From a checkpoint of a small CTC audio transcriber: widths [128], 15625 training examples.
Rows from block 6 of a small CTC audio transcriber, named by matrix and row number. Rows with one number belong to one channel. Each number is 128 + 32 x the weight over its row's rms, rounded and kept within 0 to 255. All counts start at 0. Numbers have three digits each. After the name is the row's rms in percent of the matrix's.
After each channel's rows are labels from the 100 clips, of 14848, where the channel reaches its largest size: "responds to" is what is common among them. Only what is clearly more common there than usual is listed. The data: read English sentences (LibriTTS-R).
# filt: filter width-5 conv, dilation 2 (model.blocks.6.filt.weight, 128x128x5, standardized in use, each kernel summed), inputs 0-63
# gate: gate width-5 conv, dilation 2 (model.blocks.6.gate.weight, 128x128x5, standardized in use, each kernel summed), inputs 0-63
# out: residual pointwise conv (model.blocks.6.out.weight, 128x128x1, standardized in use, transposed), outputs 0-63

filt.86 086:099136139119104186071080113089132139186072096150127081140125102155192124144098128150130136155181116138111106133120085161122140140104136230129063145097140138097132166113123111104099095070157127
gate.86 082:125139106152143132105131182111084107095120112143112120143124131107198121125157129148104125083102147115142153084048066167108146162106150130095100145079156141170096105048087112130183089108126127
out.86 088:131134077139119134185127090096141125131130179149158109125167107079172105050152134081152176118144152140117129205158126185155147114051136072205137147128086121167113149080120103133130166149135106
responds to: the word "said"

filt.87 092:150136088102157104157144191142127152093168111083133104109158147109115134071132169133131161098077122072142124137125121102149141117103106158123131141138116116152148129146134120113069148144081129
gate.87 104:180140128110139117242129123143102137142167174117123142129149083119112135199092151168174092145098085103169156171161122147135121170081059165103141141091101129127118122128187120131166184171036102
out.87 106:166079133143152154117176107118134152114081099164138146122121130119097113157179018126051112137110161190132142110106156110077117182116139100140099109107121130126165143033138105136117138154131103
responds to: the word "put"

filt.95 105:184169159115129076077155108135131120153126116079117134081115109132139122066136165121141101146075118151134131121115098127087106140113116120135160038121155135158121190154208104120104195120106153
gate.95 109:140118135025169101048116131151167098188151159126122094194136090143141172114083137154187100133119135113051154124141125112151143122100141058074151138114143113160099164143125088161087154067098152
out.95 116:129099117091099092143142110149106096183061148145209089135064123102134112077138188172156133171134142154125127077114077182167114108087081118137158103114146125096168126161123144117031112142100162
responds to: the word "she"; the word "her"

filt.32 114:173123111092165108158117143087140169132135081099127179148114111112076169118123165171093107106087086114100089149098135162130177185109119124079114103159137174136158079152133143129149120083160127
gate.32 093:132094125110162133107193144110144178124167183140120108150073105105115122180107152195144096141104132093160136142122114198087151157146049144131108100057109168134063075166114091134119152096150125
out.32 106:129146122112102121158060139118087122163185171105162180161119187149241093152135117089077134137118131077107105109102056093095117151158122174106143118131127087147116099120171139129148123151119122
responds to: the word "well"

filt.46 102:082099116097144125115146129078128114114110156153123145174172116097195120126125075108184093081146140094166200129166130125116179074167068140166129136104157130112138114080117103102135143161156138
gate.46 114:159117114078160090107181106116090081095126163067192179097115151193128160147112142167101126136111120113145172172136071130098184151135102147114140104136078147060070075153119122142140124094164104
out.46 108:153114204098091126132106119152112182086130106095097139113112136149092206132130142149118125156131096127101139138145072180137129107118173118133133167066117137146104091162132077148091147099129150
responds to: the word "is"; the word "there"

filt.0 098:128108162145133180062089099109129119150073084115108077076142117138142165137130134176083160127063154112143076118148139139147147158136124078130110192151132149157110109101093113127175120148161100
gate.0 104:124093208145145166094111076128135125173117142115164186171108093111114145122143126247134103181134072104078163136060185132098137107093179145007127105123104147154117119144155103112129143137101092
out.0 102:156182151129132125064110114170086143180157067122048127134212164145105069166082160146142083097159134122127189081139135145172089193091160140138107080151132141155114101165138097194130136083140152
responds to: the word "said"; the word "such"

filt.122 092:091111109125111104151219181139169113120166134153112120158068127156097107142171106163140113118137084075195186100110101161117159073124084100096140149133132175085078075147107126192192135103082145
gate.122 097:176095184112195082121110175147147161112130088117138160103130151155133103126129152103106117106072134159110147139111099088138141109103139141068159045142157128141147150175139092165125174132105160
out.122 098:122095081057133100148119146172087134138131169115123112060166164183195118143145130096098104150149109122074155120078165128145110153125152070094216111125111174131153099124131116114110136153091101
responds to: the word "is"; the word "was"; the word "it"

filt.26 102:148181095118146206123096057151161144122100132123125109127176162121117081158139118070089115132170128143137131073148127146155103165129148139176095139126147111067106205126110080083099034091120083
gate.26 096:114171130180118077114077142133136122126106086158097160057157155128155138101160133187168107162149120087104157098121155138101135136104131149121125140050107135159143169092140113104149145143081090
out.26 087:098154113142101149152140089105140158098129166140140159087089132180132150155140155130131180053092164079104118077190134124088102095092121082097144117096161185103162141092103099077117154097099183
responds to: the word "said"

filt.57 081:152138155107108138123111125082017147082148129158116083098173162140157096120085082106159108108096138086111203134175109145152182076178074137113121153144090136100039135074071138111111123111155123
gate.57 102:063164089113117121135162172124102118146122186087200153116138113132150214141122067138102123100088144102122160135052123124164167135065179194094147075159159171184137138160119126129108161090136183
out.57 094:145119179078111117116130170153116117130148118152127103170159104081172126148149104137099153121154118173149207077101174124139121190094170163138128109131090165145127162117233142108172122111092160
responds to: the word "was"

filt.9 106:144161117137115117116179168120119147128117091076140070091204163109103071125120115136174140154128177146042057159105148116144075124124173138125069112146136067143187140150097109123117170098151161
gate.9 106:127133162063110147128120138093094136090155183155114184110139098117108156147041138087120086173104119128110141123155092152169123121119091142126117150067129144167121193087179142058128144137178134
out.9 091:123133117111151201113095128177104095098136132147143089172138095143160119121164120082116124155188115095134152106149175155033109111114167157120148122143217110121075089125098180094128058106126151
responds to: the word "said"

filt.78 094:134121113137130180196103057148137168091138202119158146183072131078117114150106104079111132167146133124127085143128154115193132140084122136113146139143107164130137097107137149060115120116201084
gate.78 095:100115133127170111166104096107114193188139185084136132146168078083109143099122142148152143116096133099111121178116112120203112067068132178138148112162123160145130141151171151223115082154130180
out.78 093:069109146108112188133176158123095134113157089113144168121143119103187169190090161142112152118141134152202149146130088120120158128069208098098118133059094121108129173134113192155071087143153113
responds to: the word "which"

filt.28 117:217123092167128149104150156151130189129157154132115094082139100087052069113109167114152152103138093114105075167129147085159101078149149186140175155121099121086116158089114155133118165124169165
gate.28 104:189132128145194128125137129102119138119108182111145201147148122167142157097120148128080129165082114152175206167088154107153108117049119101099183163007153164155074091155121125125089155118146142
out.28 130:104169175155125077098126140159141171115088114113144100080155136133136059078141155145132129152147104106138119134116215106105115186125143136079134158083160118049152183088083184192076161161146183
responds to: the word "my"

filt.61 106:157018127117158158106119165121122129096210105126125072129106097164159102103143107190102121061076146096159135148136069147084157117160124091135145121144086159130099138152148084125123165138182210
gate.61 094:202118192127082141122140110129153139103139192163139131121101096140192137119069124133136099132101171133074141144130098086137112088176112080130101135151113105180123137145150151043151105143170094
out.61 085:176148142149178092176180144218154162205078155139065120143140121103160128143115140141099166116167152116073138104129094118115144082132118102119089112123109088073106111125110117131153100174167101
responds to: the word "said"

filt.30 112:174161097100127152068111140128136098158165129102054160116090109180138205092146153132167140139066120119123123157106076169159154161097152146083170064093164094073146166151160118104151159180102170
gate.30 089:233127148115131172121115113075129129138141145102152120117123128143151148182076106152160059151106109127085167135086127140124099153062111201159182116147137109132116157110157100159095133162140180
out.30 100:148133118196133096150132137140166129132122103143157159121174071152100164141083101112138113137198063195097111147113149120109087073099105152122105174160160163159043158155149136082148074133140128
responds to: the word "was"

filt.100 080:122087139106144134114162179039166119138171159106124133117153116115144112138131150178085134129111082088160138157092118191122171136138169160145164135125180174134120083123056104171123126170098157
gate.100 084:083123098178111206141135084107151126163168116140115115137149105112077097222147110127166133126155087138137079094104146140137149087127097180096128118129163116118186107132093115205167132128181132
out.100 072:110156162152138123164110119165184135090120153201085169153121095154132133156106095082142104125115130057116171147117089140057091080156178117121185147158153106124149084115138111162107141138152179
responds to: the word "him"

filt.8 094:072155154168097169190108112136152115150135125111162052110130143105114098125173089084145182106130130148009100137095129109145095140099177159117091119199105093151149134168108185089116126133172166
gate.8 103:147134083103152139116145122111091111041141078177166130102177173126113191157125072172142065104144056130108189138139108112131134125119131068118156078060174158129121186145077120136137189097127149
out.8 090:146145119179106125136151162090099169150129128095204190131115135092130119133133140125131121150138099113190140107138136145094086158199166113125144218121099085158067088124115083120142147139142115
responds to: the word "we"

filt.62 100:127095133151060141152084163091166078118201141180176083155119144113073126149124135174083102139115183087135159104150171104099145080141083109125117098143090171166131191183093109125131178150167118
gate.62 098:134099128080155103094193152064103090085123148117174162150095154144133112139081162128111074110124133120092123187117127132170119145177107118134133099109155120106081120166128088200092100105167100
out.62 105:068157125119187125089095084177146154125155096094062169093128096124174127117126132134116091160201125127098103110113094188075126133130127101097134113064091094164132154108130127132113095164129106
responds to: the word "this"

filt.92 098:169181068150091183081106098119114149125143180197109220120109120082118159116112102132112139180138140146137137119144136108136157088139156083120186143123115100098136213151102141092139103098152135
gate.92 102:116106184131161200087167121140125139115122190177123159070195137127089152108098110146057129138134127128107136158126085130133209138099092080119126063118176141178143156121141146116117151152160149
out.92 098:117181082133163117081096175124071152110201149139098069087100185151133119072146119179141165172125137130138055174133110144186135137099136138141119186148119154123069104190133120136080148131156044
responds to: the word "i"

filt.41 103:098119092154113073115097089112120110132145139110116125139105128168148121097154163176118092120108134135119107119128118107200125151107152176159121160124117159144082072183131131150140137138146077
gate.41 097:123061192093154154137112133116112131105099133143160099117161102125155113061192200121055131150126123163140139147097107161118204148132112102135129138106160185146140152177041066145112123175107182
out.41 111:094118054100097103141110169113083127150096101126098104124076107182118082084128144098146124105131098097149181119123195115185130092141107146118143124118116061124130086115136166169136044141117117
responds to: the word "the"

filt.11 113:110081107122117110157113105098110120075157128073111090103098104121129106044118193130151165130097107142143154174106074128200113130107178081144150136174185150133146065099108141117072121163139132
gate.11 105:080088111112172095118098068136143134149125082121117203131167140145110119098135147138118141141157090167128136108090146116198141157104146066156184084126172109112109123110139086087147093139077161
out.11 093:176117117140133175132165151015157170148114170152151082165129129110140122138072108086147120160059177106070204142136143114160110146166197115133113101094093182107102161126180093129136157074048158
responds to: the word "the"

filt.34 088:105115083120138149130164103118151150149141128134085124165095087131088173162071145101118156051186165127133160102119158161079104061132123149101157135132162114065103186134126085107187118110102134
gate.34 101:160112137153167100153122129067191142128144080125183079056090129170164093115085107148137098129084109110136153130110097156145155126119118106130117113134132133155123096159125122121172141106127207
out.34 102:114173151144111106080146148078136112113088082121150127135077141113109119140114129148119185189130151108116123097123126102087101192085157083132194101096079111136115125175107120100138129099109140
responds to: text has "mother"

filt.1 104:072084091087148137100144090137115100118145149119144171149139190156116142151083126111077116074125083126160172139138141192148146114109119175074170110157183144009094165088126144143111062116184114
gate.1 110:139089138105163143168123139140124143101175080145174104093092119107084138125147145107141115081097092119116161132088150110106148135143145145057154115116139183147119112178075132194101183093120161
out.1 108:195114154114138143067139145098109131107128148126103130145126143154080165156103093101109109152156129146087109081143137067110110104140100119131112166093124134098204118237157149107178113156105114
responds to: the word "the"; the word "in"

filt.52 115:104138081145136170149136119122109132107139092158144141133187043127203134171156137140173118137085147122088145192107078140139107145115138094135109164156129155118196090097130125146134103146104135
gate.52 120:171144146038111112104118143084071137144073111124110188167128094166140138147058130136083082123082147136126156186125116112147121133095100110085097105076179153205123085132120137162166104074188145
out.52 122:110151141130056140084109173118166128152106139134090183122154126132074135158142113134105190152118154143167113112047156176124066086151075130082116144171173117139097126134120135121170103056178086
responds to: the word "was"

filt.4 111:117068189079123137096163147063174136102124082103172082115181162125120151145111169148088155178120157162161116058123098133099197158146122110142152117106164106097116136197071095129121126141101148
gate.4 107:135083152116197177134149146055135169112153166165181177119139106078120205158107126165102148146124099133141158131099139116178146164077117079102213137188132183129104157108124147122123123151131146
out.4 112:198139061121202114131098146118141137097111121144088096147127103143160133153158135145098158086083151105071093182120098196099179106175062138073213113134132140104124122164137174128103083132153103
responds to: the word "her"

filt.69 103:109095154143144154125081164127120161127131155123141109136134132121149152177124115057123114088102136136173119128146140145121179151152129115155132112110152159151091141184082039161095104080160178
gate.69 099:115134101121154128164142120136082154089180118080120111091126091121108124072105151114120073170102019100085150155119101139136143162076105186114142073085149140172188178147111131128199071093163100
out.69 100:141149099124126168124145099113139104140113115141087063129141124099063168114138071186094080107159129126136139184145112089146135121073153163084167101119120085167101086134126092160050180109101091
responds to: the word "her"

filt.115 112:145113135130105199139139160154055141110175135156149137089168135140114099089112092101102194069133185132114106096112136127124128159176156134113136110140092107148166144149110177142126117072143160
gate.115 091:146126134071131117189096174106177142146064109113109047077142095120147135157135178117094137082131125105085085147090080077121117151111125085040138138117161124111116172079100132165177135106110166
out.115 093:089140135081150135109075134120102135049119101143157060079139131086066177159097137122131133091152174148159085182153070143139100166122147125111107100145107140100124085086125139126123136129073172
responds to: the word "was"

filt.120 100:108164154118121132154178160195093108146148128119174163153134121147171131109160101120138156138091175127108119163126093089122086133112131125116077170102153103170143137137188090106034114139159094
gate.120 107:154179110181118154133137142167114111129098126121114161101081114137125154110122113135106111173112144134105165176104109101160120176090141155169137081117150181135131117183140107117140119141136134
out.120 113:111159113107089093149156106089124148126140181158146114134154125190142137164128169125168168143149096124137099121157114109135119152176135132109210098129122121088157125103108142086103151141161078
responds to: the word "was"

filt.38 096:185133122160045153115094157138160151099071176153133138155054129164141134160092102137115153102121153152121187186126094141179181107152180103161135165105138157167125145095067161116083136184172141
gate.38 113:122168167140161111119098129074173106175110084131132119162130112164112181120113179159143082168100072144119114093121126113121163127111105064067159116081105118162121097126121138113115143204070084
out.38 109:132153129111098121125144128136095107138113123112122140106045118205125114147113138111105097079133077129134140126165137109106189121178204182165135107165120204094197163161085122140132161087104136
responds to: the word "said"

filt.74 100:131087161075110154181126172086132112113114070134145068096207104076078102138107140195111117130114161099107116105164175146159204111161104123134142145122108153095129169142066115137142145099159202
gate.74 087:101126121125165093150151133122122129148119115063158112157090129095113131050107146117111084127115116123136141100054057157108148097139177093104176107080126146156155106098136136117117217162061147
out.74 095:140114093113020123070144102115144135126165084166120112121052129060188049139175160148121099118125122132136167121144128132119112096125113124114084129121109125153075096119092173098143141149094123
responds to: the word "mr"

filt.39 084:133126146113119130105135184088113111140162129037106230155078114174113139139113117165062126128127140125126129097067172197147165102138133151122141110078139118091181157123060108113167128141135101
gate.39 096:097128153135103119142075142108100137143118121167139091114136114092101152143114168093086132202136106131095134154059087153164145195083120167119117129115106133244152098103080155149140177133137111
out.39 100:136146156072131105134073134084137114116156137170138155121120107109072172110078177084149121116132128180149108120110170157111129092139142076138109109239141149124106049077140190131078161073092146
responds to: the word "i"

filt.60 105:173093086080186113118137090084143117073144138107083120091146126089104075111126125163128124092129119083148133128175130108125181172144082105114105109114116136124069116084088107154101116079140141
gate.60 083:135082122157167128077120148129094121169154125145188101159095109107124161074141104084118097186141129043101179130125089116150159132067092192112136056126158128142098138149111097096113177150116162
out.60 097:128154153199152112160094130094140155168077173177125058106144179155101192195131128139080127198131144142153123123141141145191093089099152181134093144194142162138187158162101095126162143169137121
responds to: the word "said"

filt.3 089:151142121159095118098138139175129078097108102128096125162131177144118062106114153118143151103131122127134083152147086163097076100158114147189145093101117061116148177078154179169104130149093109
gate.3 112:138089094084161133134143116095107153095168174060164112128147123125132128132118153149134108165087142162104140135094105137142145102124127172093178167162140171107150148164031085160143131084115185
out.3 113:124129087094136135180164083152075153137123143140084221110160158060119123111090184170113118142137120111148164120206086112101077118165127103148123121170132190157136166144125138106096127169155108
responds to: the word "you"

filt.101 101:184155149131110086074159132130129126138099118131139139118135144128113156172124149125155082108101106077173158161147145117038104047178107110101163092078096110096094141149184164142127154116063093
gate.101 088:166122175143146093168161158096135158139101144161161145075115092183140125129097112148077146139111084155186174173097110156157128094077190170127227109129183113140104110188111102109091099093129152
out.101 098:110140168107097162116099098145155128190129178183136122138127111124107137106142061140175151115105155112127120074107130107162136189172119182123114099172163074165154159139142142125155117157148112
responds to: the word "was"; the word "is"

filt.88 098:146134111100102096125057102099150148154137165125087119159107109109125101148164096103134101099074089140193131163137094141116160166124054124174137125062141121135114095119212105180143204121081150
gate.88 095:141132112067169080147162052112142155164166142109134177193167114096111125110089136122169071103068093076138165099108127120116147056143124131110138114076096119117077102104184153151104168174103098
out.88 096:148088142128198159147131117157074134141125056126184153133139187147110199124130144133150185118094082075144141133147147159119124108120094078118117089090102148111130103119094137077119108102115118
responds to: the word "should"

filt.113 115:115170156195126133119152117135165158083102132214148158189122104152121126183181108076123096138168147146100146149146092130163131114162164127143151147055092135137138113134114117149133110136114056
gate.113 100:118111137115119121115095138117198097173151097104162098159218096097096134106126170136176100095115072142067097152108113119142128056111187168097139127146176090142158153151105127143082132144143171
out.113 101:156137163131170141200102087108094122104170116126126141128182142109106138162129135139118123160146179172090138058130127109104143146175164160177138145110203145135051064133065137108115152154175088
responds to: the word "you"