config.yaml
depths: [9]
batch_size: 384
weight_decay: 0.0
Rows from block 5 of a small CTC audio transcriber, named by matrix and row number. Rows with one number belong to one channel. Each number is 50 + 12 x the weight over its row's rms, rounded and kept within 0 to 99. All counts start at 0.
After each channel's rows are labels from the 100 clips, of 14848, where the channel reaches its largest size: "loudest band" is the band of the loudest frequency at the time of the peak. Only what is clearly more common there than usual is listed. The data: read English sentences (LibriTTS-R). In brackets: how many of the 100.
# filt: filter width-5 conv (model.blocks.5.filt.weight, 128x128x5, standardized in use, each kernel summed), inputs 0-127
# gate: gate width-5 conv (model.blocks.5.gate.weight, 128x128x5, standardized in use, each kernel summed), inputs 0-127
# out: residual pointwise conv (model.blocks.5.out.weight, 128x128x1, standardized in use, transposed), outputs 0-127

filt.127:60 40 63 64 31 41 56 48 66 53 63 55 66 39 67 44 51 43 37 64 53 58 50 45 52 36 44 30 38 47 47 47 43 49 64 31 33 44 37 57 45 55 43 61 84 55 47 35 43 66 44 67 59 39 54 57 50 55 49 37 65 66 36 46 25 31 66 55 58 66 52 39 53 44 64 52 59 78 57 64 52 55 49 44 57 62 42 23 45 41 32 33 64 49 54 68 41 30 45 33 29 35 42 66 29 40 48 56 73 48 33 50 53 49 56 35 67 61 67 46 70 47 48 67 57 50 45 60
gate.127:39 46 42 47 48 48 75 83 84 61 32 68 50 63 54 37 59 37 56 49 42 60 62 70 43 53 38 49 46 51 52 49 38 61 53 38 48 59 45 56 53 58 47 58 59 66 27 67 41 58 44 45 41 62 48 54 38 31 52 60 19 32 55 56 59 54 57 65 67 59 62 36 44 50 49 56 60 57 37 50 27 69 63 66 49 39 61 21 50 51 30 69 47 33 50 52 23 43 47 36 45 55 45 66 50 59 38 53 26 55 48 29 47 43 43 63 32 58 48 52 54 43 59 38 41 60 42 56
out.127:22 59 46 52 50 26 27 60 44 37 40 51 62 47 47 50 26 64 48 40 52 40 45 39 30 46 48 62 49 53 51 52 55 36 47 40 59 40 63 57 41 44 59 57 48 56 35 56 50 35 82 32 33 36 57 28 72 55 49 38 52 30 51 62 34 50 56 53 40 44 60 43 59 67 75 43 50 62 47 34 43 25 50 47 61 46 47 60 52 38 58 46 36 59 61 32 71 50 42 47 33 34 53 32 44 39 37 58 56 38 24 40 32 34 37 71 56 59 51 59 45 54 44 74 63 32 50 51
loudest band: 250 to 500 Hz (32)

filt.53:51 51 35 49 55 49 37 53 49 53 47 44 65 43 68 39 59 65 68 50 55 57 66 65 43 38 65 48 54 41 76 33 54 43 49 83 50 61 67 57 63 58 43 39 46 25 47 70 61 46 61 31 46 48 59 67 28 53 37 53 48 47 34 42 35 53 51 49 36 49 54 48 56 74 43 36 45 39 54 49 55 38 72 42 64 47 54 73 29 49 57 42 35 58 28 30 29 62 51 45 49 63 51 48 43 50 55 47 41 50 72 54 39 58 58 55 39 53 42 84 72 73 56 59 52 39 33 42
gate.53:53 48 69 63 35 34 54 45 57 50 47 50 55 39 66 41 66 57 57 21 42 40 59 60 57 46 75 61 57 46 54 54 46 43 47 54 48 52 50 73 58 40 76 68 51 52 41 55 63 51 51 64 57 33 24 59 38 61 36 68 31 43 49 38 70 66 41 36 44 68 33 17 51 40 43 47 52 49 34 34 53 38 65 43 55 58 52 41 42 76 50 42 50 83 29 38 47 50 44 43 47 43 45 48 56 46 44 43 46 51 40 50 33 61 47 61 53 58 45 59 48 67 63 12 40 54 42 60
out.53:53 52 76 63 77 45 38 36 30 39 54 35 50 51 16 51 30 60 36 52 35 43 42 67 62 55 50 53 54 32 54 60 86 63 59 22 50 63 61 62 48 44 51 54 69 51 57 38 70 71 41 31 43 55 35 58 45 41 57 63 49 52 36 35 47 71 53 63 48 42 36 45 44 70 43 40 64 34 47 38 57 48 50 40 55 57 58 43 64 56 55 62 58 70 65 57 63 34 47 36 37 64 57 56 52 61 52 59 47 44 42 27 46 43 61 49 57 39 59 64 47 69 47 39 41 47 41 57
loudest band: 250 to 500 Hz (62)

filt.83:41 51 57 52 43 55 49 61 76 61 41 59 30 54 47 48 52 36 32 43 56 25 33 36 43 47 42 46 52 53 31 34 58 53 48 41 59 40 63 49 40 50 66 38 43 69 48 65 51 39 37 47 62 62 73 61 50 55 38 56 30 39 75 67 69 49 44 60 59 34 58 66 41 57 26 57 37 31 40 40 50 56 52 47 53 43 71 48 69 50 36 53 48 40 40 61 56 53 32 26 53 68 65 59 45 73 50 52 43 64 46 52 77 59 20 50 37 63 41 38 54 44 56 73 59 59 47 37
gate.83:45 59 53 54 63 57 51 32 08 55 29 57 59 56 71 54 31 56 50 42 39 52 56 61 70 49 73 35 42 50 50 49 30 69 37 56 49 27 53 58 56 42 75 51 55 61 51 56 47 45 71 67 44 44 33 48 56 43 78 51 27 56 39 53 74 48 27 58 66 59 64 35 41 52 57 55 46 49 34 68 58 52 63 47 35 61 48 40 26 74 53 55 46 69 47 47 39 47 43 60 49 53 37 59 52 42 40 51 47 50 49 37 61 54 51 30 26 45 60 52 31 53 58 43 42 43 40 43
out.83:33 47 59 54 46 52 57 54 48 31 36 47 34 55 45 39 51 51 37 55 72 37 49 60 50 45 48 59 59 37 67 41 35 46 27 63 49 65 55 69 23 49 56 64 39 66 60 62 51 52 31 38 55 37 50 57 38 57 43 52 43 57 72 73 63 48 52 51 68 55 62 58 64 67 56 43 38 49 53 51 38 66 45 65 53 36 54 42 58 56 41 54 43 46 42 43 54 52 39 48 58 37 59 59 44 55 70 45 27 34 76 55 50 31 55 32 50 67 48 50 27 07 50 72 62 28 44 37
loudest band: 500 to 1000 Hz (27)

filt.6:50 32 43 66 74 40 71 44 45 69 64 62 55 63 36 68 50 34 44 56 20 58 71 34 43 58 54 51 41 53 59 51 44 37 34 51 29 46 37 31 57 48 55 56 68 64 31 48 44 52 56 58 57 61 49 47 55 59 51 62 45 50 58 50 48 48 37 59 63 55 58 28 41 31 34 48 71 56 36 19 41 28 72 41 59 70 50 54 55 42 48 61 74 16 63 59 65 50 46 42 44 51 45 37 50 63 39 43 57 60 46 35 60 51 32 32 45 41 39 44 42 48 59 56 42 47 57 42
gate.6:46 57 55 41 53 35 65 58 50 63 58 36 34 41 53 46 55 48 61 31 25 39 59 83 80 48 66 50 48 61 63 42 55 57 50 62 65 31 50 46 53 38 45 41 66 46 44 41 62 49 48 81 46 32 52 68 60 58 84 40 35 48 47 63 53 37 58 37 44 59 54 64 24 51 48 47 52 49 43 43 63 48 73 60 68 51 60 54 66 68 67 57 50 60 54 46 60 42 45 50 42 39 42 24 52 52 34 58 53 50 34 35 53 54 56 39 69 30 35 50 38 29 52 36 46 61 42 55
out.6:37 54 59 61 38 54 70 32 57 67 42 35 58 55 42 53 27 52 73 63 63 42 43 50 61 40 48 44 37 44 44 59 35 47 64 60 44 29 47 61 52 53 37 44 58 43 45 64 46 48 57 35 47 63 70 35 38 36 67 62 66 53 44 59 55 57 56 55 62 35 46 24 51 58 24 52 50 55 55 60 57 71 46 51 30 49 43 40 43 88 56 69 44 32 63 39 45 35 48 69 45 40 47 42 34 71 67 61 67 57 53 36 43 66 56 62 39 54 31 40 32 43 53 41 39 53 36 34
loudest band: 250 to 500 Hz (50); 500 to 1000 Hz (27)

filt.36:58 34 48 40 49 50 58 53 49 54 59 46 58 52 53 46 55 74 38 48 78 44 51 34 46 28 62 49 59 52 56 40 52 46 54 49 64 59 51 36 49 65 40 32 47 68 62 63 48 43 52 63 51 26 49 30 31 66 30 48 50 50 29 49 41 36 55 61 62 63 48 56 57 48 30 35 63 47 66 42 44 67 44 44 80 30 39 44 66 33 36 64 42 61 69 36 49 55 71 59 64 40 40 60 43 49 50 33 49 36 38 58 43 73 30 56 48 71 67 66 55 45 25 62 48 47 32 62
gate.36:48 41 57 80 48 33 58 42 45 72 58 75 49 41 38 39 51 21 51 37 37 34 45 58 31 52 59 39 59 53 64 73 32 44 63 45 34 37 61 63 54 55 49 40 63 64 50 76 57 52 58 56 62 52 35 63 42 48 58 61 48 52 53 58 52 32 64 45 84 68 33 36 46 21 46 52 52 53 41 46 62 40 58 62 36 67 38 53 50 54 49 56 66 49 36 58 37 59 30 31 37 53 46 28 52 65 58 45 62 40 46 47 52 39 47 39 68 64 45 45 40 57 42 53 49 54 34 67
out.36:50 78 36 68 39 54 49 41 42 36 48 32 51 61 51 51 50 65 60 48 56 48 47 47 47 39 54 26 48 57 67 60 58 52 36 63 64 42 44 47 54 58 62 62 34 52 62 40 49 64 71 72 35 50 29 54 35 50 44 31 45 46 32 59 78 52 36 44 58 50 22 63 57 42 57 59 37 45 53 61 49 43 38 48 21 38 65 28 69 36 57 50 63 34 39 45 64 24 40 52 53 55 46 66 34 50 45 52 34 67 43 52 42 44 41 67 61 53 41 62 33 62 72 63 63 57 51 34
loudest band: 250 to 500 Hz (51)

filt.18:54 55 55 53 61 52 47 36 50 35 63 28 48 43 54 56 44 53 47 56 37 71 54 55 37 36 59 69 37 57 48 36 65 34 49 57 53 54 54 46 80 68 37 38 51 56 50 51 40 35 46 53 48 58 33 53 39 51 53 55 68 60 28 48 29 40 41 37 41 53 41 57 60 62 54 35 62 68 49 52 44 71 47 33 63 49 60 61 51 34 50 33 43 66 50 38 45 41 84 45 53 38 28 50 68 66 69 46 61 60 64 60 17 56 51 65 56 70 54 66 25 55 70 52 49 30 39 54
gate.18:39 51 61 58 51 68 49 47 39 61 52 45 49 48 51 67 41 75 58 39 37 66 55 51 46 38 59 49 23 72 57 46 56 43 46 60 51 32 38 42 82 64 53 36 50 31 52 51 60 50 75 34 41 38 54 66 37 54 56 50 62 65 17 57 48 24 45 44 41 58 36 39 41 77 54 36 66 56 47 49 45 73 69 44 66 53 44 39 39 46 57 62 75 36 42 51 38 38 59 46 34 54 44 35 61 55 53 66 41 52 30 70 54 47 54 53 43 61 30 45 37 51 68 53 43 57 46 47
out.18:51 46 75 51 40 77 45 52 33 69 38 44 50 43 64 38 72 45 62 60 42 62 69 52 61 65 49 57 41 57 69 51 59 61 44 67 47 39 51 67 48 58 31 48 46 61 47 39 68 42 47 59 28 61 56 46 32 42 27 45 47 80 48 49 35 43 41 55 44 57 52 50 38 38 64 35 69 68 38 53 32 41 48 65 50 46 41 50 66 64 66 24 72 48 45 64 61 46 66 36 55 44 30 35 51 51 44 61 53 52 63 57 64 41 34 68 36 53 63 47 46 47 61 38 33 27 49 50
loudest band: 500 to 1000 Hz (37)

filt.124:53 47 64 68 42 59 75 54 54 81 37 45 28 57 50 62 46 48 19 31 51 62 70 46 46 23 43 48 51 73 46 41 61 50 53 37 45 36 66 55 45 53 33 72 49 44 54 43 49 46 56 48 71 48 47 36 67 58 55 64 60 45 38 30 50 62 34 60 60 44 46 34 57 30 51 63 28 61 44 55 34 40 36 39 36 47 71 31 61 51 53 42 61 53 55 55 40 33 32 46 42 39 38 71 54 47 46 51 61 50 49 66 77 38 43 50 51 50 71 26 43 54 50 40 48 58 48 48
gate.124:43 55 60 46 55 74 61 51 55 51 48 51 52 42 58 47 50 20 41 20 28 47 34 54 45 35 58 25 41 61 52 26 54 40 39 51 76 40 35 53 53 40 51 50 50 61 40 48 46 33 52 56 80 41 60 53 39 50 57 59 47 56 80 59 57 28 68 23 49 55 60 46 36 48 72 61 44 39 53 45 50 52 61 58 55 55 67 36 46 52 51 55 57 24 34 72 45 68 65 35 32 54 45 39 47 51 60 46 43 34 39 45 60 53 65 60 80 45 53 42 50 47 57 57 43 37 47 52
out.124:33 36 51 75 71 60 51 47 35 67 62 61 55 53 45 36 57 70 60 55 67 46 41 76 42 63 32 53 43 37 58 50 55 48 49 62 32 63 54 66 46 56 64 52 36 58 62 61 39 62 32 45 44 63 28 67 53 30 43 45 35 56 32 56 51 41 43 36 41 46 40 43 53 69 56 38 50 40 57 41 50 27 32 46 52 53 41 54 50 29 66 54 68 43 53 35 38 43 70 57 46 49 51 26 66 55 44 61 66 56 51 50 64 81 41 54 55 44 67 43 47 65 60 53 48 56 29 22
loudest band: 250 to 500 Hz (41)

filt.88:59 44 54 49 54 44 54 51 48 53 39 42 57 49 64 43 62 49 56 60 66 43 47 45 63 44 61 38 48 47 51 49 37 67 55 24 57 57 36 56 38 49 56 56 37 52 54 73 54 46 47 41 49 41 63 70 54 48 41 44 31 45 71 47 73 54 25 38 92 61 50 44 36 48 63 57 41 51 39 49 50 45 66 59 56 42 37 38 59 50 48 63 50 53 32 53 35 52 21 56 30 53 71 44 47 76 47 47 31 60 34 33 55 53 81 53 44 50 18 27 61 47 25 50 56 51 42 45
gate.88:50 63 38 53 49 40 63 61 40 78 59 62 28 59 40 32 52 61 19 50 45 53 41 49 35 55 43 48 61 49 58 44 44 46 72 30 59 58 56 41 36 36 56 38 69 60 41 57 45 29 35 55 37 47 80 78 67 66 50 46 45 51 66 49 35 34 47 47 38 57 52 61 40 65 60 71 26 54 46 43 53 51 61 53 62 39 61 50 56 38 41 49 59 50 50 63 44 61 52 64 31 53 58 61 70 87 46 72 46 46 34 46 58 48 40 40 50 54 39 62 41 26 54 49 50 47 46 45
out.88:51 56 59 64 52 41 55 69 51 59 37 64 32 47 34 47 40 63 45 70 66 59 55 16 44 45 44 46 37 60 42 44 46 71 22 24 67 28 62 43 47 54 23 52 60 61 33 58 55 61 41 46 42 51 44 63 46 66 44 49 71 51 49 42 48 61 49 51 54 37 73 54 71 37 56 37 60 41 48 53 33 61 45 53 66 42 44 32 51 58 36 74 44 62 62 40 63 35 48 55 46 51 65 53 49 60 46 56 58 38 26 36 52 42 63 54 32 71 54 45 67 64 41 42 35 35 50 39
loudest band: 250 to 500 Hz (48)